From a checkpoint of a small masked image model.
Model: encoder arch vit, encoder norm layernorm, encoder activation gelu, encoder patch size [8, 8], encoder layers 12, encoder width 192, decoder width 256, decoder layers 3.
Training: muon at rate 0.0038, 7100 steps, batches of 256.
Data: 194171 training examples, 9.4 epochs.
Rows from block 10 of the encoder of a small masked image model, named by matrix and row number. Rows with one number belong to one neuron. Each number is 500 + 25 x the weight over its row's rms, rounded and kept within 0 to 999. All counts start at 0. Numbers have three digits each.
Before each neuron's rows are labels from the 100 images, of 14848, where the neuron reaches its highest value: "responds to" is what is common among them; "peak at" is the part of the image that holds the peak. Only what is clearly more common there than usual is listed. The data: microscope photos of single blood and bone marrow cells.
# fc1: MLP up (encoder.blocks.10.mlp.fc1.weight, 768x192), inputs 64-127
# fc2: MLP down (encoder.blocks.10.mlp.fc2.weight, 192x768, transposed), outputs 64-127

responds to: cell type: artefact
peak at: centre
fc1.468:464469525532483558503540517509489466503465492513512489509499467539505478482509487531484555490496430457529482490510521505474521490473491524499538488515485495461502484503529472521532518499525477
fc2.468:514547490441504452500488494481490523502519547506473512494491490500492554488535503461537488512495536542503487545506496494470463528517509487542501511503494499512471514480469512489456448516483498

responds to: cell type: lymphocyte
peak at: bottom centre
fc1.202:496531509521512488530460499475514510458508513489462520490516535518528508473548491495499493500496531495517492493502491487489505493521444488503489497496514468518541479507514496469489466488514491
fc2.202:520455486455493505458531476500473508516517498496564517505488457476476501517487524521513499519470460513471511505489473476543499516510530524489495487470520507466474506497473498522540512497504506

responds to: cell type: blast
peak at: centre
fc1.542:503480448472520540573496504475510489478521461533468461472498609475511513513491521494482518477397534499494489514490539496513499496478504489506499536477436463518481476508500499514489565494504509
fc2.542:502513525527490464412504502530497503514483542483563524511524408511504459500510486511537488507608460513509508498494459478499474515505484509480507471500531537478508511496497503505527418495478499

responds to: cell type: segmented neutrophil
peak at: centre
fc1.750:494481543488486488495488489482514449440456491533494447517475476468453489468515478480521515500503465501500486494504464528513530499491490517493511466506488529502491491510522504522473511469510545
fc2.750:501498525537517532488537463495472533484488495500547512509556491456554477510463493508459515518467491503512518446503490489508524511508498481481468511494473488520513506544522498463492465525482522

responds to: cell type: erythroblast
peak at: middle left
fc1.258:475508529475474512531587483530504484518526485468491507448464501528488495543520497508480468503498526497466440496533505514472499476505465490499460470515506500476501535492466516482493453503482507
fc2.258:487521537469559511497514473520497501508514499489534512446497506476527502504516508530515470473477528495495546507488469503534490530471472533573488505463489533492502512483505552517512561500481512

responds to: cell type: segmented neutrophil; smear: peripheral blood
peak at: centre
fc1.538:491530480488537512451463520489489523519492530473491515477486477503508498498529498501497473514483534490514497504480480510483498468512482519522494477503520501499534513507491546502521357504514484
fc2.538:505469547498441513535531507463524501464508464514493483530518522521507497515487484490503533505493477527472538481490527494550510521495521471488502513510493483515467505500506459474487630493501514

responds to: cell type: segmented neutrophil
peak at: centre
fc1.604:531527486504467503503501502539495503505455498459520494527449467525486501474491539472433494516541517543556542453531460499478490497545489480497499466521500481493474470491509478511521525518508509
fc2.604:493473467482542471479507471551540493511543469505481498523496485501518535486511477516567503475475522499522542531547492446505490497494471469530470482482464497523505528487520532531521477495474479

responds to: cell type: segmented neutrophil
peak at: centre
fc1.183:491511510549517552498519538479499514477535447494489520515503544492516473497493490445513506476554492483522508467529477487494537495509475497501478487524493518522562490528493489514518535514548492
fc2.183:506532484442491449494475458490486517520527546513517506471502463510468532510527494526507490543439485511497513544470507485515480497507497494544494481470516462457445487467467519481478458507451519

responds to: cell type: blast
peak at: middle right
fc1.234:500510478455499533551462480482496495464500482519527471464487550479510495526474521498475518488441512497484509534498543496516481479488480503490482541491465463539522491510482475468494536474482515
fc2.234:496485516529503479449527540498513494528510522481483517540531484505499486475506460506530491486560491497517495495479450490470510525503504508502502463513534538464469478482510530528538463509522488

responds to: cell type: eosinophil
peak at: middle left; centre
fc1.196:535484505474478512515535485496485479491532532472525492475544472500486451479518520484472515504507491480482510469511474503509535471522500526503499490487484496503445482463516509454489511495489509
fc2.196:497511489468512429495495504483519477468485447518495506472478457526510513455506528477539518500517480461511458534492501469477503509554495504522482491506484486473490481495476485500505441513533502

responds to: cell type: segmented neutrophil
peak at: middle right
fc1.433:483523452472473502486521478487532504523497478483546548498510506462548450471534521539507496512480491503503523496483526463461477534496490501503453477515518524495492539530511533498515518470489510
fc2.433:526461505538526531508523471503565490515491503478489488438427496493505549490458489463527494505474466498502512523528486499519468504473459469512456444446483500484546518523532488481512476479501492

responds to: cell type: lymphocyte
peak at: centre
fc1.325:485515480523562514525527539443498521494499512514542491459501528471436536488533501512492526480533489504480513478458516479471535541521521552530501511516492490545490492522526483535483456491506510
fc2.325:538529500481498472494539480495489502495543508509488485495476553492523486484505571474463484509490470485543471502533517507485504511488525480537476472489491504503472512503549464455476492503518453

responds to: cell type: proerythroblast
peak at: middle left
fc1.26:498544504496509500517489454494517505453522552503493492490491506534508533501465521489474505490481500497501507502487518517449509509551498492470498469524525472484477504514474474509473552438505514
fc2.26:482522454543503460541507515486539510520467474467538456521496491509461455442510468477490538469550523528494487515493485493453534487541491526489446485498459480518475488470491531488493469503484496

responds to: cell type: artefact
peak at: centre
fc1.252:498485509519489582513531483487503484471510479543502525518515448481490510527505480509496519492509486467528498490530496521513531480465475483520459502507466494531533504525487474546508569493543492
fc2.252:536524496455492445447473505504508528535519530456513490492469535534491508484521492493533499539512491524523469490474519487482465524538511522502517492504507509455473457465488529475484411513453513

responds to: smear: peripheral blood; cell type: segmented neutrophil
peak at: middle right
fc1.392:513496475530511458536488474487491502518503492487534501465473572502510541519506512536492464499448525516478487507487503486483469498502492470493517498536483460460466525487498496516506488508482493
fc2.392:502494512506476527452521504509503502467473521507474513514527443485528443482502495480502550494543497498521505474501480502537510519498491510481487489452502533559531485498521494486508490494517517

responds to: cell type: artefact
peak at: centre
fc1.220:476478510491484575504577528515511474499447500541517507522487450508471496457497489527503504509484443468540466492512516503488530491493513509528526506494480518453491498487528494557569534507519476
fc2.220:504544500481512448482457485486467527504516539468480507484497482528506548510548472473516525515512525527496493534505494516468474512483491500513496491510500491512479497484467517464426454521517504

responds to: cell type: blast
peak at: centre
fc1.490:448484480536502472514543518464512451488479483506500506525485448502493479525472531522478544458498487514519499490451514482492513478490468544481497500545470485512432509478502470518495500479516518
fc2.490:527480479487516538466483480519525501529510515514517511487518545489480516509524492509519434507477493470540492527592499499510506535491467503502499528482511510512537473476487530504460484500482518

responds to: cell type: blast
peak at: centre
fc1.741:479477531526475556495479495531499484503487473536495473485495504493499465485506497517447538463511419468519488501496513499482533512505503484503525489502475474534508490504511512501488480500516482
fc2.741:537533459474512454498519513484499487506503552491505546503495474518485547516506489491575511540477565535504469506497487498483468508493482509522521515511525521470491519499511480502509491512468508

responds to: cell type: promyelocyte
peak at: centre; middle right
fc1.368:498503493497491503467481512456486539511503487517524501506462497510482493428479493491512484479499529483489517531533531500501518495510575482476499514521546503503508454537495501468484493500463520
fc2.368:466516523526559503502517501490487429485474513463503517486545528502557474509520519499445507532519466521473467493452505527478470511574498500473526453522504498496472513487518526519498461520485485

responds to: cell type: blast
peak at: centre
fc1.3:489490473516471566484511493507499497511480464511576491490479537477516493469500495536476574482473468474525484499505490481502510490475513492518466506517451487535510481495485519517499486490525476
fc2.3:523536505481493454484517509462503508480494563495425513516528450539509516545537476475560489518523509533521505475504507509489492506504485493499509482486549528476469532497502488503495494522457500

responds to: smear: peripheral blood
peak at: top left
fc1.636:527490468544503485431563533508507486537505515486539521525513531506487467463487498458540442493495480517498500514500480493496496510516519476481503506461548542579489531509520466481490454512467488
fc2.636:454519524469505509552450461508499500478489512509483466479493480494503542527481551527456525496506511505466499502490532495464516504497499519515468490502475471431532492508481519510491551512527506

responds to: cell type: artefact
peak at: centre
fc1.155:493463502549445522475512512521502473551476504501500539507483509502494470469524503497480496484507456495513481514513515503496507500505533512496529499481491486481446470496524518488482452499526459
fc2.155:519544499479543488526517474475478506457475514506476467498522451515507534532497493500543521525464533523514488481518512485485462506487476480509504511538489499529522522503498466522500510523461525

responds to: cell type: eosinophil
peak at: bottom centre
fc1.721:549517502506492475479513549517507503522508513547467485526534511516516503526456500484436475496527504466496507487496521496501519502513498461523499539462503492493497489514511480486510528493486502
fc2.721:515496519522504505535502502466479482506498462464513478469518495474515483524522434484475547503466516520460544492518456490491535476521505530528533551512499536542538461501495461532494515525534489

responds to: cell type: blast
peak at: centre
fc1.11:480493494517472472475459489527507481509457503502522488483474586505502466485515504507472501502552500489511509486516497481500499512498495503513478503533489505542509468487516505499448428499504464
fc2.11:498498514491540537523535514444488505496500544492478532511535434494501530515516489502561529497449481497493465525497516527485507495477508514506520505481498504476473532523498496514556540493501520

responds to: cell type: promyelocyte
peak at: bottom right
fc1.551:510498514485522563479478496486494505530491501503588505486487534491491501496486490527467456475506493473493502501493467508484484496501490495481488494502551459508465520489515408513499512490470492
fc2.551:547480519508491454488498509505520490483509503464438503512513477492512491499505511492550517533511510512488501483511508490542536517493483511491500499491468554518552503515517569480503490513520503

responds to: smear: peripheral blood; cell type: segmented neutrophil
peak at: centre
fc1.469:509503489559504457486514470461480513512539510465420520506519547504523501536496519521509512481473506528499477473507483503478499489523506488488521497528522485498514508508484506468500472514523518
fc2.469:505480515443480538515480511516507485478466489532575482503474469471479470478497490492494490502518496476501533522493503477531495515518476492544503484466507501508507475492504481524493497495462499

responds to: cell type: artefact
peak at: centre
fc1.479:507507484493488530482466499479466499542489506520551442473490580467529485498504519478477507480484492496500518526490505486511481504487524522506494498489459480612473476508484509509492487467521472
fc2.479:514517513520507466495544514480533505459503508502438522534537428544489500493505458498538516520511503534523460484508505496466497482510476479513503504522513523429499495479517497501524482517461519

responds to: cell type: proerythroblast
peak at: top centre; top right
fc1.20:487498511471496511472480492459494562496467457490490529503444462560499505484493495462482496510537454516499441462464464523579484502507510481490507458518484480471514498463498466477529508524472509
fc2.20:531509478497489492502507492544494528453479461499468509517524490495490467470533502541488506453502460476500514479484487511504472456486517503518486413542501494545488478501529475536531469493488501

responds to: cell type: erythroblast
peak at: top centre
fc1.254:487529556484478514513500516520490504517486504423501502485484455466531460489486500536533506481473536531497480476511505512508517487505509520442496491548499508475518503482490511481503445458498478
fc2.254:522511572506536502474545501532481552490490523507482506516492509503492465528474478502479492507504483466453506476497506493506493512498537478531486514496527497488527490492509505444482496466511460

responds to: cell type: blast; cell type: promyelocyte
peak at: centre
fc1.226:513483471495488460471479497522497500484477487547477509525494492481477533478491508511499528505503536492486486535518531523507483518481542495485470535503508508497543474519510514522523472479495506
fc2.226:497511513520485532506547519482512497537495526451510494505517493525536442511536479475540494486465463493564485472484499474486474474493468472480509497516463490534445499497488482500475508499479523

responds to: cell type: segmented neutrophil
peak at: centre
fc1.82:504485552554482530458481502511492491499528486462515506468472474492476549490514468461529460479508534480483524507469551496497486523457500504494474477498500517500491544511502472487492492529488509
fc2.82:530510495500521553518531494483491535517497456490505497495535534508493519509535508468500495518504474511513520515477500478507502501473491513490513498503499508531485514539511488499485500508518534

responds to: smear: peripheral blood; cell type: platelet
peak at: centre
fc1.417:486493520532466585521516452502506461480503501541522505521509454495490494490492477496477462465529422472513489494505507504501543501485498490540524492515491490559494497496497530520504479504559476
fc2.417:525524497466520446455466519495485527527513522480505511473482521529496526506530509506545555569485545538520464505485496506483455496509464528501484485501504499438503470472497469502504472504468527

responds to: cell type: platelet; smear: peripheral blood
peak at: centre
fc1.303:482539482467479476507506514457485467497523497506450540489553476526535449462508497488512513540500468506521503507498458472503513517501468509477518453476491490486474547516500475535527435505501522
fc2.303:490501520507501526500519529495509484514471522509473485526457487491523545529491464511489549478481476515501483470455533498476504486532503546444562536505456504511516531470515477517514480483549527

responds to: cell type: artefact; cell type: blast
peak at: centre
fc1.297:537468484475498521475479516499514464600441503511472532484456516508471509517532491511478510475465488501471494521469539512453513483520497492475489535480491481470494492459485486527567533492521477
fc2.297:529504488498474481449456526512488499474484474496489481474521506511473474517531470498502518494482530530482511445481492509485501523558516490480473515531520444497510554494498501509515516507537495

responds to: cell type: segmented neutrophil
peak at: centre
fc1.357:472510502479483496482502541479475501495502487478476497519527511497526500503497505475517536484553535504528530478496479504505526505506495512505514484497547521535541509533518511540535435511536490
fc2.357:512497498505501519521511462502506492491516498522512511488456487510466530492520469493476488529435457518483489521494517489509486491505479490518493512502468442477463494475476489455468562514489534

responds to: cell type: artefact
peak at: centre
fc1.442:484510464508498474524476498523475528504476475496466501466557443487523531481518551519488525526515476560472481508548533492489504486459481495496507461506499532500463531447491485519481481452526515
fc2.442:567506531483529495457495499494471516496535481481496550497486519504519499494503443489530519555509480487509495502474522483523462485476443484493539524506479470466520477463498505509490500489481519

responds to: cell type: segmented neutrophil; smear: peripheral blood
peak at: bottom centre
fc1.475:495534505518523501475502508536504521502503500498493540523466491518478528499481495474492473475509476497516504528517464499480481503521462495478522528489475473529497486504452481475482513540524478
fc2.475:509463483494528494484523515488519506552527504479494473511479492499526472516465534513509511482503510486500520496496499467518517514519525484515488491450523513511470457507505544492476456492492498

responds to: cell type: segmented neutrophil
peak at: centre
fc1.678:511492532499451496483479496486491505515481498482552540488502499496515442495509490468496546523524617490476498534481487519507491510459498488520475511480518486524464500506504498442536498490493478
fc2.678:460511457518548496507530496501486507478505478514455458516529510500485557505499511528506470483451424522499508475523479477500498487536505515475476512511484501488530507488489495566457502510504530

responds to: smear: peripheral blood
peak at: middle right
fc1.571:493512515512527499511513469463510492492493530469498517487480510515489504463510490504484435517546464512537493501500500470491527492525535504519547486499523481483520522478519501456524468516502496
fc2.571:479492505483471473505488524507463515505491502506532469496507474466513517493497510491514552507468529492463513525480482540499501517491464500528453493487487512487486481520491516536484520497537513

responds to: cell type: erythroblast; smear: peripheral blood
peak at: top left
fc1.541:509482473524496510499510503485497496536510529523427511552503439500462518513501489516503485536493446501497499465512506527509523519511508509483516501508510511563526484491512529524506521521511507
fc2.541:515513527487514497491465483505495486470500469472580452460494531512518495498492500494483519485521544498519479520502502504495486462502516494488490505490475499439506515519484466468481458491489480

responds to: cell type: proerythroblast
peak at: middle left
fc1.208:529500485465504488520476470492480526517469479496509508472512449484517500547535475443447496502492474488474519506525536509499509531537574514514497484526493497511458462477507510435473523491531478
fc2.208:482475475499466476491498496519500501489525491529541474484447499500462509507469472458509506490490534479475514504516502520505510491514522502465476524506433496468521482470505520505485483501492527

responds to: cell type: erythroblast
peak at: middle left
fc1.349:461459495510485500506485488521531535492545515489510483503469477453489512472500500506489542473514510474522470442472493491507472549550522490484476511527504490479501531484515489496499515523526499
fc2.349:527547534505492530468515501497547516472554500516516468514521525499509470500523486506456474493475521524516525487468500505500487504512480546543511511485484506505444511507493537495486512529502468

responds to: cell type: blast
peak at: centre
fc1.438:494509495504483523522515497500490493465513446545502496486516566448505510506503484514493532496471449496523494474509518505485535491509486486489474499539471479536528464495497542522496519502534500
fc2.438:523514490502499490445481490489527513527506556465499492516506435546492488520527465500518506520535535489518493510489480479531467481489477508526518479474520524463468516497504475468520455487468505

responds to: cell type: segmented neutrophil
peak at: centre; middle right
fc1.92:490495498546472556487527453529532499501530465505416527514500523508483507519464522472512512508512500474503478508528481487518521490505502461490489510478490506509462489539458500496538508495504494
fc2.92:515518496466521468515505527499489522497487502499584491475505497474504503504545500514485493497479517528499502497473525502489455526512498520504519480520513468489546493453523496520449502511466510

responds to: cell type: promyelocyte
peak at: centre
fc1.249:494493495531524507518507522570505472479510516535531480528501461522496488519510496468546460526556555468499505465523501535480508516491470499523477482537499514418473523514484480522529494508426521
fc2.249:472498493471470516475483489494485526518524474472454533481500535470500508486507516521486519497440460518508492549485510501530478498510515489496521544469494509553516479467511494475470519475587477

responds to: smear: peripheral blood
peak at: bottom left
fc1.691:512499550510521497523509522510530502525480522497384481518493421523495479484500489517505515492475516508520515511492509506489490520518480512451509475512536522545462497503502462466473516524509514
fc2.691:481485469461490511529482486478481506502499462506599502477496560479485525521484525481485456503505479473469484520494531499481501498497552490553524534488479475441551512515486529536504491491485469

responds to: cell type: erythroblast
peak at: top centre
fc1.631:495483495529476533489454476511524469512477475484540458478506509471485479480533456446504531493471539496505477531502535522488482527515510495494477479532483505498526502517514491446507564479547474
fc2.631:534521547500549483495520481540492473463493465501499492471503532476490546512496518509491536505518506492510499516432505444523522531487515511505524529480486507462527489446514487478505492504487464

responds to: cell type: blast
peak at: centre
fc1.512:489471477562472528535488467493495481507476481525506469486521542483499520500506511519456551494409495498504491515502527500495499505501503485504479521513444431535494472511487509495484477494522476
fc2.512:523530509441532484441510529507501493489511533482506510507512463516482485494517468486564479504590501521499480486493480515496481487478502534485507492496550559475492513491519491516525495497473524

responds to: cell type: artefact
peak at: centre
fc1.44:467496515561466520507524515546486466499486500559424482491500498501490486479485504532503546473489443516511479510503552502490502509499504483501540472502489501506497477534496535526526535507517485
fc2.44:542527489450539488487485489472519514518509517483555531501515463510499533539550499461505484525500551491515478509513484476475461523510471481504501531500505480487467493444506447473473443501479509

responds to: cell type: segmented neutrophil; smear: peripheral blood
peak at: centre
fc1.13:424487552505448488499443467523530522508512528517510508512519485506475494521484506485488515514510512532531491446445502529456499493542488512522470463526454490492492530507484524525480466514512493
fc2.13:526471503535542513452471516520475473527488456503521511489467487481526456504506496467496515492461486493498531519496474536493480489488476560487474493501553507511489525518532510528566466485494497