Weights of a small masked image model: encoder norm layernorm, batches of 256.
Rows from block 4 of the encoder of a small masked image model, named by matrix and row number. Rows with one number belong to one neuron. Each number is 500 + 40 x the weight over its row's rms, rounded and kept within 0 to 999. All counts start at 0. Numbers have three digits each.
Before each neuron's rows are labels from the 100 images, of 14848, where the neuron reaches its highest value: "colour at peak" is the nearest of a few named colours to the mean colour under the peak. Only what is clearly more common there than usual is listed. The data: microscope photos of single blood and bone marrow cells.
# fc1: MLP up (encoder.blocks.4.mlp.fc1.weight, 768x192), inputs 0-191
# fc2: MLP down (encoder.blocks.4.mlp.fc2.weight, 192x768, transposed), outputs 0-191

colour at peak: grey
fc1.236:471493444463522498503535533558478501545451522494535500491480464433448520534498526470516529430589509543496576478431465480510485513531457465541389494494546495454485497539388511531461489528495562451474488477545587439544490454475534518514433498536509517431434486458500460541423433507489446551546406549535517466490485443508528496520503522569547512534498454480478497500567484462576477484482531503471481516580549528539471530472530514543583514508528511475533543448492534450502510450441479518490504461503489485527476543504565509532513583411479531521566428515531479477590453486450457487
fc2.236:461458585506483445492525466484503512428484467426473428593504440466484490471449480468507466469456534451506400518521504541560515481457544461484561446523483418555476498468528498512450499515455486479472522479525419488438495479489565454547479455580514581511527484477512501541480502518500563516515558444530534506476512551488507487543453549499485503520552519500541409501479464449491516457470500509546520583463576517521524509486464584479513463507540502556489358520524528483471504519577510528469477506450517555553480515563453509474468544519542490509530500469459576555444531590528532510

colour at peak: grey
fc1.155:470444487526505514497498516529462506498430556577417464514466561428531552551448537481477505515485541533518502581539473582491458524488507504477542475473449465427551535481529493462481548475495517509467472476428587488482468481508515519461504479510513473440562525535527472494500442454421458491456494430455483525514507541521506495501499445486537472541518471540553490538477523519497472507513452471481463584411464527471519469554481503556528465538577569489524560454490503512601551532529440515594581553434498488491447501503571520513593466469498462485533428514464400470484526532473466463
fc2.155:455504492419525490491555460458511496500572438473527499480525517476507445519531474561516541482565468538559513542531468459467544474474566511562522480531527485488492565429420558544436464499503471420459500450509493498476462544522469510502466472493577441518415503517465557498474490466476515541548544500574513524492477465435482441528502564445555509425554506492488534424505505489528481563502481539489518451567503515525562520567522534496490542502457547488485529470520497438510491496466540540395385512527522522465498424464500504469460465550566491456520463430549575552419528539539521510

colour at peak: white
fc1.512:522505563504582511479508494537510455440402508468592563537469506514450502497490502471516498543490503539541477546498494500489522490525455479523465428506529448479468500423546441470488510503483486452433495523515443496463506505534494570456492548503497480525492448442478510530511442514511572522579507603510484528492531519572416525549514480505467430520516431554476528519462498490487506540495481495487480452489509508536506446471478440547450547544444459457432527545491457508540585428452558460493543500552510476538506415517607511557511542373456518497546539469481537448482458520581496513
fc2.512:519464493523442456560492505445508506517569495515522491466432453509467509507512544450511513475495459512493490498431434493533479516443481529511496531571509560455532542569506592489508479519499500499501549498473481380466545542555482452564470467473391529467519506392455524463526572539495521497466472537463498476580494540503516558493464457457530490552493540455490493537526497469509453509389512530573546549545504474504430437496530536566465496542522550481484508561468470516484468479448434578488475481470486506473488567501584514500574503482463472490464604557461463534454515470479553490

colour at peak: purple
fc1.156:524386502509484556549453485547461530470490497534491467472478494471482504475475426521467528471581480463510487473487487492595570522465486548398528490440550543433561461533567488531519544482496514507447466586464508485481493633453541489456507525521522461463482522510464464483521416466512481506485591474456444482546483529476503544558508545512552494506524447478499487563461493537519511532574522494413440489547472486505497483544439518523416493525521503628452487454571468456525515524493497506524500482529544468507484476491514511496482585555508484536531381513485480497518526513474499462
fc2.156:513528500583517456452476528459476457547521444496502513562494483532502486567518616468517479492483515568465540506571471523453435459526470415613492489557460477506485520448461485465408456540494474485523541414520511503499452431558520550535567483498538515549528459524523544558492509564500519492525380489515540469453489553495575453463503463521488501554479555522442472451508511476478562532424492511513556505432517518503493526445533498448540476492491527395551517486428477501561522538535498521480461536510416488461569496482502487486506451484437500441469508506491522572502495522520502503

colour at peak: purple
fc1.257:558428460483507524530497512470518506438418522469580514530457544562515512557477502465470507483454506452530532468467535619518470542492552445509495467462498463511475506509470547541565444499489453518549540428496493476488548576447523584519549475448436497476581498538471460547481591553531535507537528510471541456521519489472526505559562443511388414440544444552468483487484472571466510417525455510521454530460502525466482415479502519506513498550499520477533565470523502504555466456501451483499520455532493455501565499454468485495468457515511476530495548432542476513532496570510443537
fc2.257:489526455424471471475461477496489492487500458441516485570500512495504460491546530603499553522485497552536503446510458441402497501501583512521482483560452500571549530507434428539519548532552442491442491555529501525562432466495511512447417477559524567480425468501488553478535504505547557547561506516545507526544497558456522449519538475537514494502498482480474544553536423489588432500486541417532491531539490505437520446567559481438473496453423513533473498539454528476496513414470485430515526531489465466472533518521495554387520487477498553480470513498470463516525518493514512554

colour at peak: purple
fc1.450:466546509460496504516470549487525433509475482492450490488468543515531483460468436521510526474552502506614511472535503538507531468461522468479430457472490497467495459485471468490525532485507446484520509478471454489500585423534584543537526496510473541572519472527456535584505525426506530529538464469464489425539491464480507545429569492581452506521548446505565543502414461516529442475503509487518521540504479486477515503502480519480526550591515520498534577531513487520514474437470492493591483495443462556536568520544477564516364486558495511435488552436502448495520471552409442441
fc2.450:498538498416489530507512512564526539446425523556430471518531572537385472436497552426538542425490477517488454435562507525457537450461596442555563489519501459517464511525477465441467455512511527490569523518498526494479529505463550443455456522576493478558491473546509526595496448466512467518524521512529496478507546535491501520487518490522548503486476447481504453518493516506545472535476542508449478538518488511459526527439484471444504504489469565479478597489622501537528496476506520526504395536465456475514473547499446562542443475535492499416516565530438526461512478462493516446

colour at peak: grey
fc1.242:479470524517469501571467487535552508526542486530517514550483482492445472550517513499555544486429494498463499529552519544489536405514512473479516511568473431480451523493563502459571536402498459526402501453512510487463448557440553452530511470452503515503465423512528484512519524510561552470480493452479466472510509513475535505587581506538503471507480463456473436542548478582544459477514491474434363493551479489526453461518508539509505461554553559501538503551462474430560472509508510432558544491522525440507500514474482461558556522499497507534507493473398512533519553535514394539
fc2.242:478505502442495513523472572507544515502546511491520475526478545487554552441420479496431452553530490534534473557478497514539514522540521464468529499490523526454557488490394450558564569490498494567616481539452421516513540522467475468529462571519499501450511583491464504394498582512388472552540517518455529543513419469489440472504487519541454526518499514500502550491503547514482468446511499511529545553509517556478510462525527455489455568476499506529507480467494593530461461440456473509419502476490501484465528546458532483471542484477486429468467434512581432551455452511523519526

colour at peak: blue
fc1.169:486499531491520428448529575529520541491496540502523399505465539480592456451559504521496537503518438470489493478527460454550560400547537496449536514523465478519486520502487489479525512517487473475528527554439471506503460467458517492470512579533540473552506459490521550467440579519534468548535489591474523487555525500503503578503542468456539510552415416514499446593476479482606507492540457503458539539475510526548484517501503467471508454501524509575469454442473429539524508537464452516534563426499567475468519474443483575507494552461419493543502435487464464492493498483462456433
fc2.169:523511493470442558527462477450528525524508446501507547462537480500438546497474479484500494480438605526543489578486518533391496566487523487487491453460513516475466492520476564484523472482489505494508495438540534548504541513493503511473438411512525541524486487572474456480517447446500485446477511455520445477417501511543550458497469549513550518482562541489464515433433581561383461538508493441477452422582472496457504492528476521551483506556527450468496532569531559435481503539577537500521475582468455550587507496515513474483512503515537521502483622491532479498487509466534437489

colour at peak: purple
fc1.669:524551497567499438505497428516413506510479604607492521564542550470489467485481489547436410513497449505524569447481473538486462478545434481438524485490547529542556427507502463513504505502482504486424462516504497486548534502411523504425523565569506438494513464480518437496465506455511574545558473500520553517540464540475456452501472478503470461471563466580543506526486545527462515468480484538462482471579506532493512464424499471508488489479477472470564537535558509544428535470570489482501517506496482486452555449543441481560520496491552470548514548557465482455456516516490427570
fc2.669:519477502516514516487556526526451460501519451465509500522575514476554526462548533541524514450546509488519420456482526504507484502496490552614427487549494537509555500484500514536537504431542510458499484479447456415549514432495539427512591454474553524499549511458478500549494513500478515537440574555468598483568466499506524528435472550559518488461477489427501512454492515459550433535516459489504494467471532468493551545513527438543413512535486545459471508481511438498475479534428542514476454497489472451494500548534494479430602440550442541470482542489434588465457437510489563489

colour at peak: purple; blue
fc1.49:511506505474632471482491502554478495469512482587560537507482518563530459485405501491478552534558538491460526405505461500554455537515485481441522529464510442497503505505457490421498509557576488527484483486489510497506533525482490474485449519467541449528548412470512463566517418467479516492512494506558458474511551482523438510493520643475475485496520576461474458503448468521467529519509481483510548468460553494501462510544485571445499477548529504453462556514533481480449458504513434542622530452462412506466504567470564546474541585519481458488494484518532546515464539470517465516
fc2.49:566490499517448585423440521457537466525541461440440448506528525457467573508489489545485456481476503518565511536592484433488504479499540523523438502501508582538562502573530514464500511474454473462534529561450476493440487458535477533486498415581461500512505537509509567408462547522506548551510500494522534503494439522416579456464481431501549569510497475490483443471531490543489481482550481460575459538559522483472537492467408461552436545503484484491481492477512478470514453472505489505482475511539571484519465467453458516550514509451556550535508573538533457471463504593562527502

colour at peak: blue
fc1.84:575517500513494428516556533507552506530463558512535497586528594513503552557517527554444504466467495508476445510497531529442531413506440453529477423584526475494509536489487483546482447555548475542514413612458520493554466534443503542515497412494577467470550437500527525525507482547503511524568452520488515507518537528523535456454528498513528473547459474571528485547463530515488473434465499483533510456480499422496488440489466568478539511489457518475486472540432545508503420488533520513505498526496420495528450502520445528516452442447399538535441492551529454478506439481454487511
fc2.84:529479544462511521464404346537481490445518459543409503471480452471496530486512458495455446488506505505502509449526529493515512580513501548497537528445464534487472452514597473469517548493462456501484514419547521471512560428564549465449498540526464538521451532532504467547516460562498364468551513459532451507485467507466526540484428519522528515523504531525453516445497529488574426542478460549450523511516486473495520552541548486433471514460543444487488536495541492499487550534484525506463511491558458540483575501509527401506550545547549496494567492504436554454527473499533503497

colour at peak: blue; purple
fc1.620:479530566554518437528495505511490528506417502486444561544468503501598510453463510480536488524410476506564489468424466507413460547466401542580505501471490401590454545506507495534439523536482495485491564425527454482518481482539509522585541543429522543496502453478500558550501499505474499506418402467500519566487543533581521516463522493482482548512504556489478562452486521482554547459469533511535547451507469489563516488481498477463487535477470477452537477448528486455453463500431457499484476482442525519572524551520476493491515495482497479529532601486534517476561553486509486547
fc2.620:570481432479484571453553516457495461529556536528545440452524550529429520509462492498549540494548489514522479470532537476522530503571529478453453538450548532489482476494506491449496470453568521488520445554485522423506395585550502491415456422561471491494464482516576443476490516464530440470536487558498491473489436544476497476569466510562503455483495450524526512517542500476418488497502469478470419509507578564466503501541463454540497492546548528531419474537514522522494543563518495542511498538506505492552456459451538550572399579459519485500499478439463517538456506548483518454

colour at peak: blue
fc1.287:569488576502502472512494472458482480521476486448453519518563513523466459460534526499479479483516563563557528491372562560458553546524482491487496435538489454481472525459512477509568401456539480521529497585506506544474485385549513537566502503501507491433592519423484530507462508482451477561488508478504517491510550550552450512484505452525483495459524563530523497398473534474534527567442426523531515504484531477511539451456511487478545555477452518470476502492463557547527461536491451502510535414519503536435506496511470474482500458445525486515445638512551445473513479481485528516
fc2.287:451459406534431514501509503573488571511552513584529495556437557500524567511440519549508562503503379466475456479561412437546448467476483540539529524480493501502506497499480538506414550527493462515538500395501483472486495567492495407459498476482456479550467539572551458496519506461513536446536490515444484527479398485451533470514520526485540510539498459479493516572525480542455520469501475485527485469510439518444472487598472467558490462519596437521524470565537478455459553442481520507493504555445504490563502511507513553546486517529540480520528515493440545488476508484531508507

colour at peak: grey
fc1.134:528486437497471513441510460468529491510489531502453509457557515499532520555530467502490540478457567494601553403509496539494525581504479521488484491475457386563467510503458533481463540476513442537521478484556486503458570438500488519546469432436507516532520554456508547491477522528523419531504486528504578478483477511483453520426433523494530480495514544495516535432507470421557575503562501526452528479504522474566510451520458449477471537465537552526535454501490512455511498485500488441485466493447491557538521428545535470626501421428528488504500505536561577594465551467487514493
fc2.134:503497523522496451547480511547485566486505429492483475510534467507463447484508525487566462435549507567493462501496549445502548417556493476576505485526464558421534490533481492571545475533477556532498564512464492492540419539509609528473479547580559427486487543511504510448477485461473562502504487346497488509527522527478506536554537517471536460501541455469459488513482507564425452483504518480517499570489482565442454541555509514511539488530460520452425538415485465534541530460516516487492545487494457492504466529514487551459538445548410439537509444480518441461499474455553504495

colour at peak: grey
fc1.104:431498465528541581476458519493514576489510498499458503454487445498422483530467453415562482445506469469419483528443509455511566514467446530487513438514559529486472531509407521478526446589558446448514526488514556502501523454474541550520503445547505552486486477485432459463475488544431503479556471444508471506513481531537486544536473522486510496582487517566492578496637550520459488499486550541426562512485452522471440496478496448493502573492518466426566559531504513528483498488518504496533572478546481477512510458501470538442485520501562507576464579467491504510512517447509472436
fc2.104:553484580522550474539488508494468463496550510482479416443468465511555537430464600546563544499445437467511412491519482509490479504492479437529441512492541483515503528524509480495437558503496500489459461566498503522414507529508472484460483484469437454592547460503557539544497475518478497520487560494470534435511476535525597459538496459557483552509484449485499436512444514551500519510479486490554437486496556436477488568516478490579523493567479540564417500488551530482587447510531409553491466490450488523563497479505555484525499540461554524422571519466497502446476508475539466458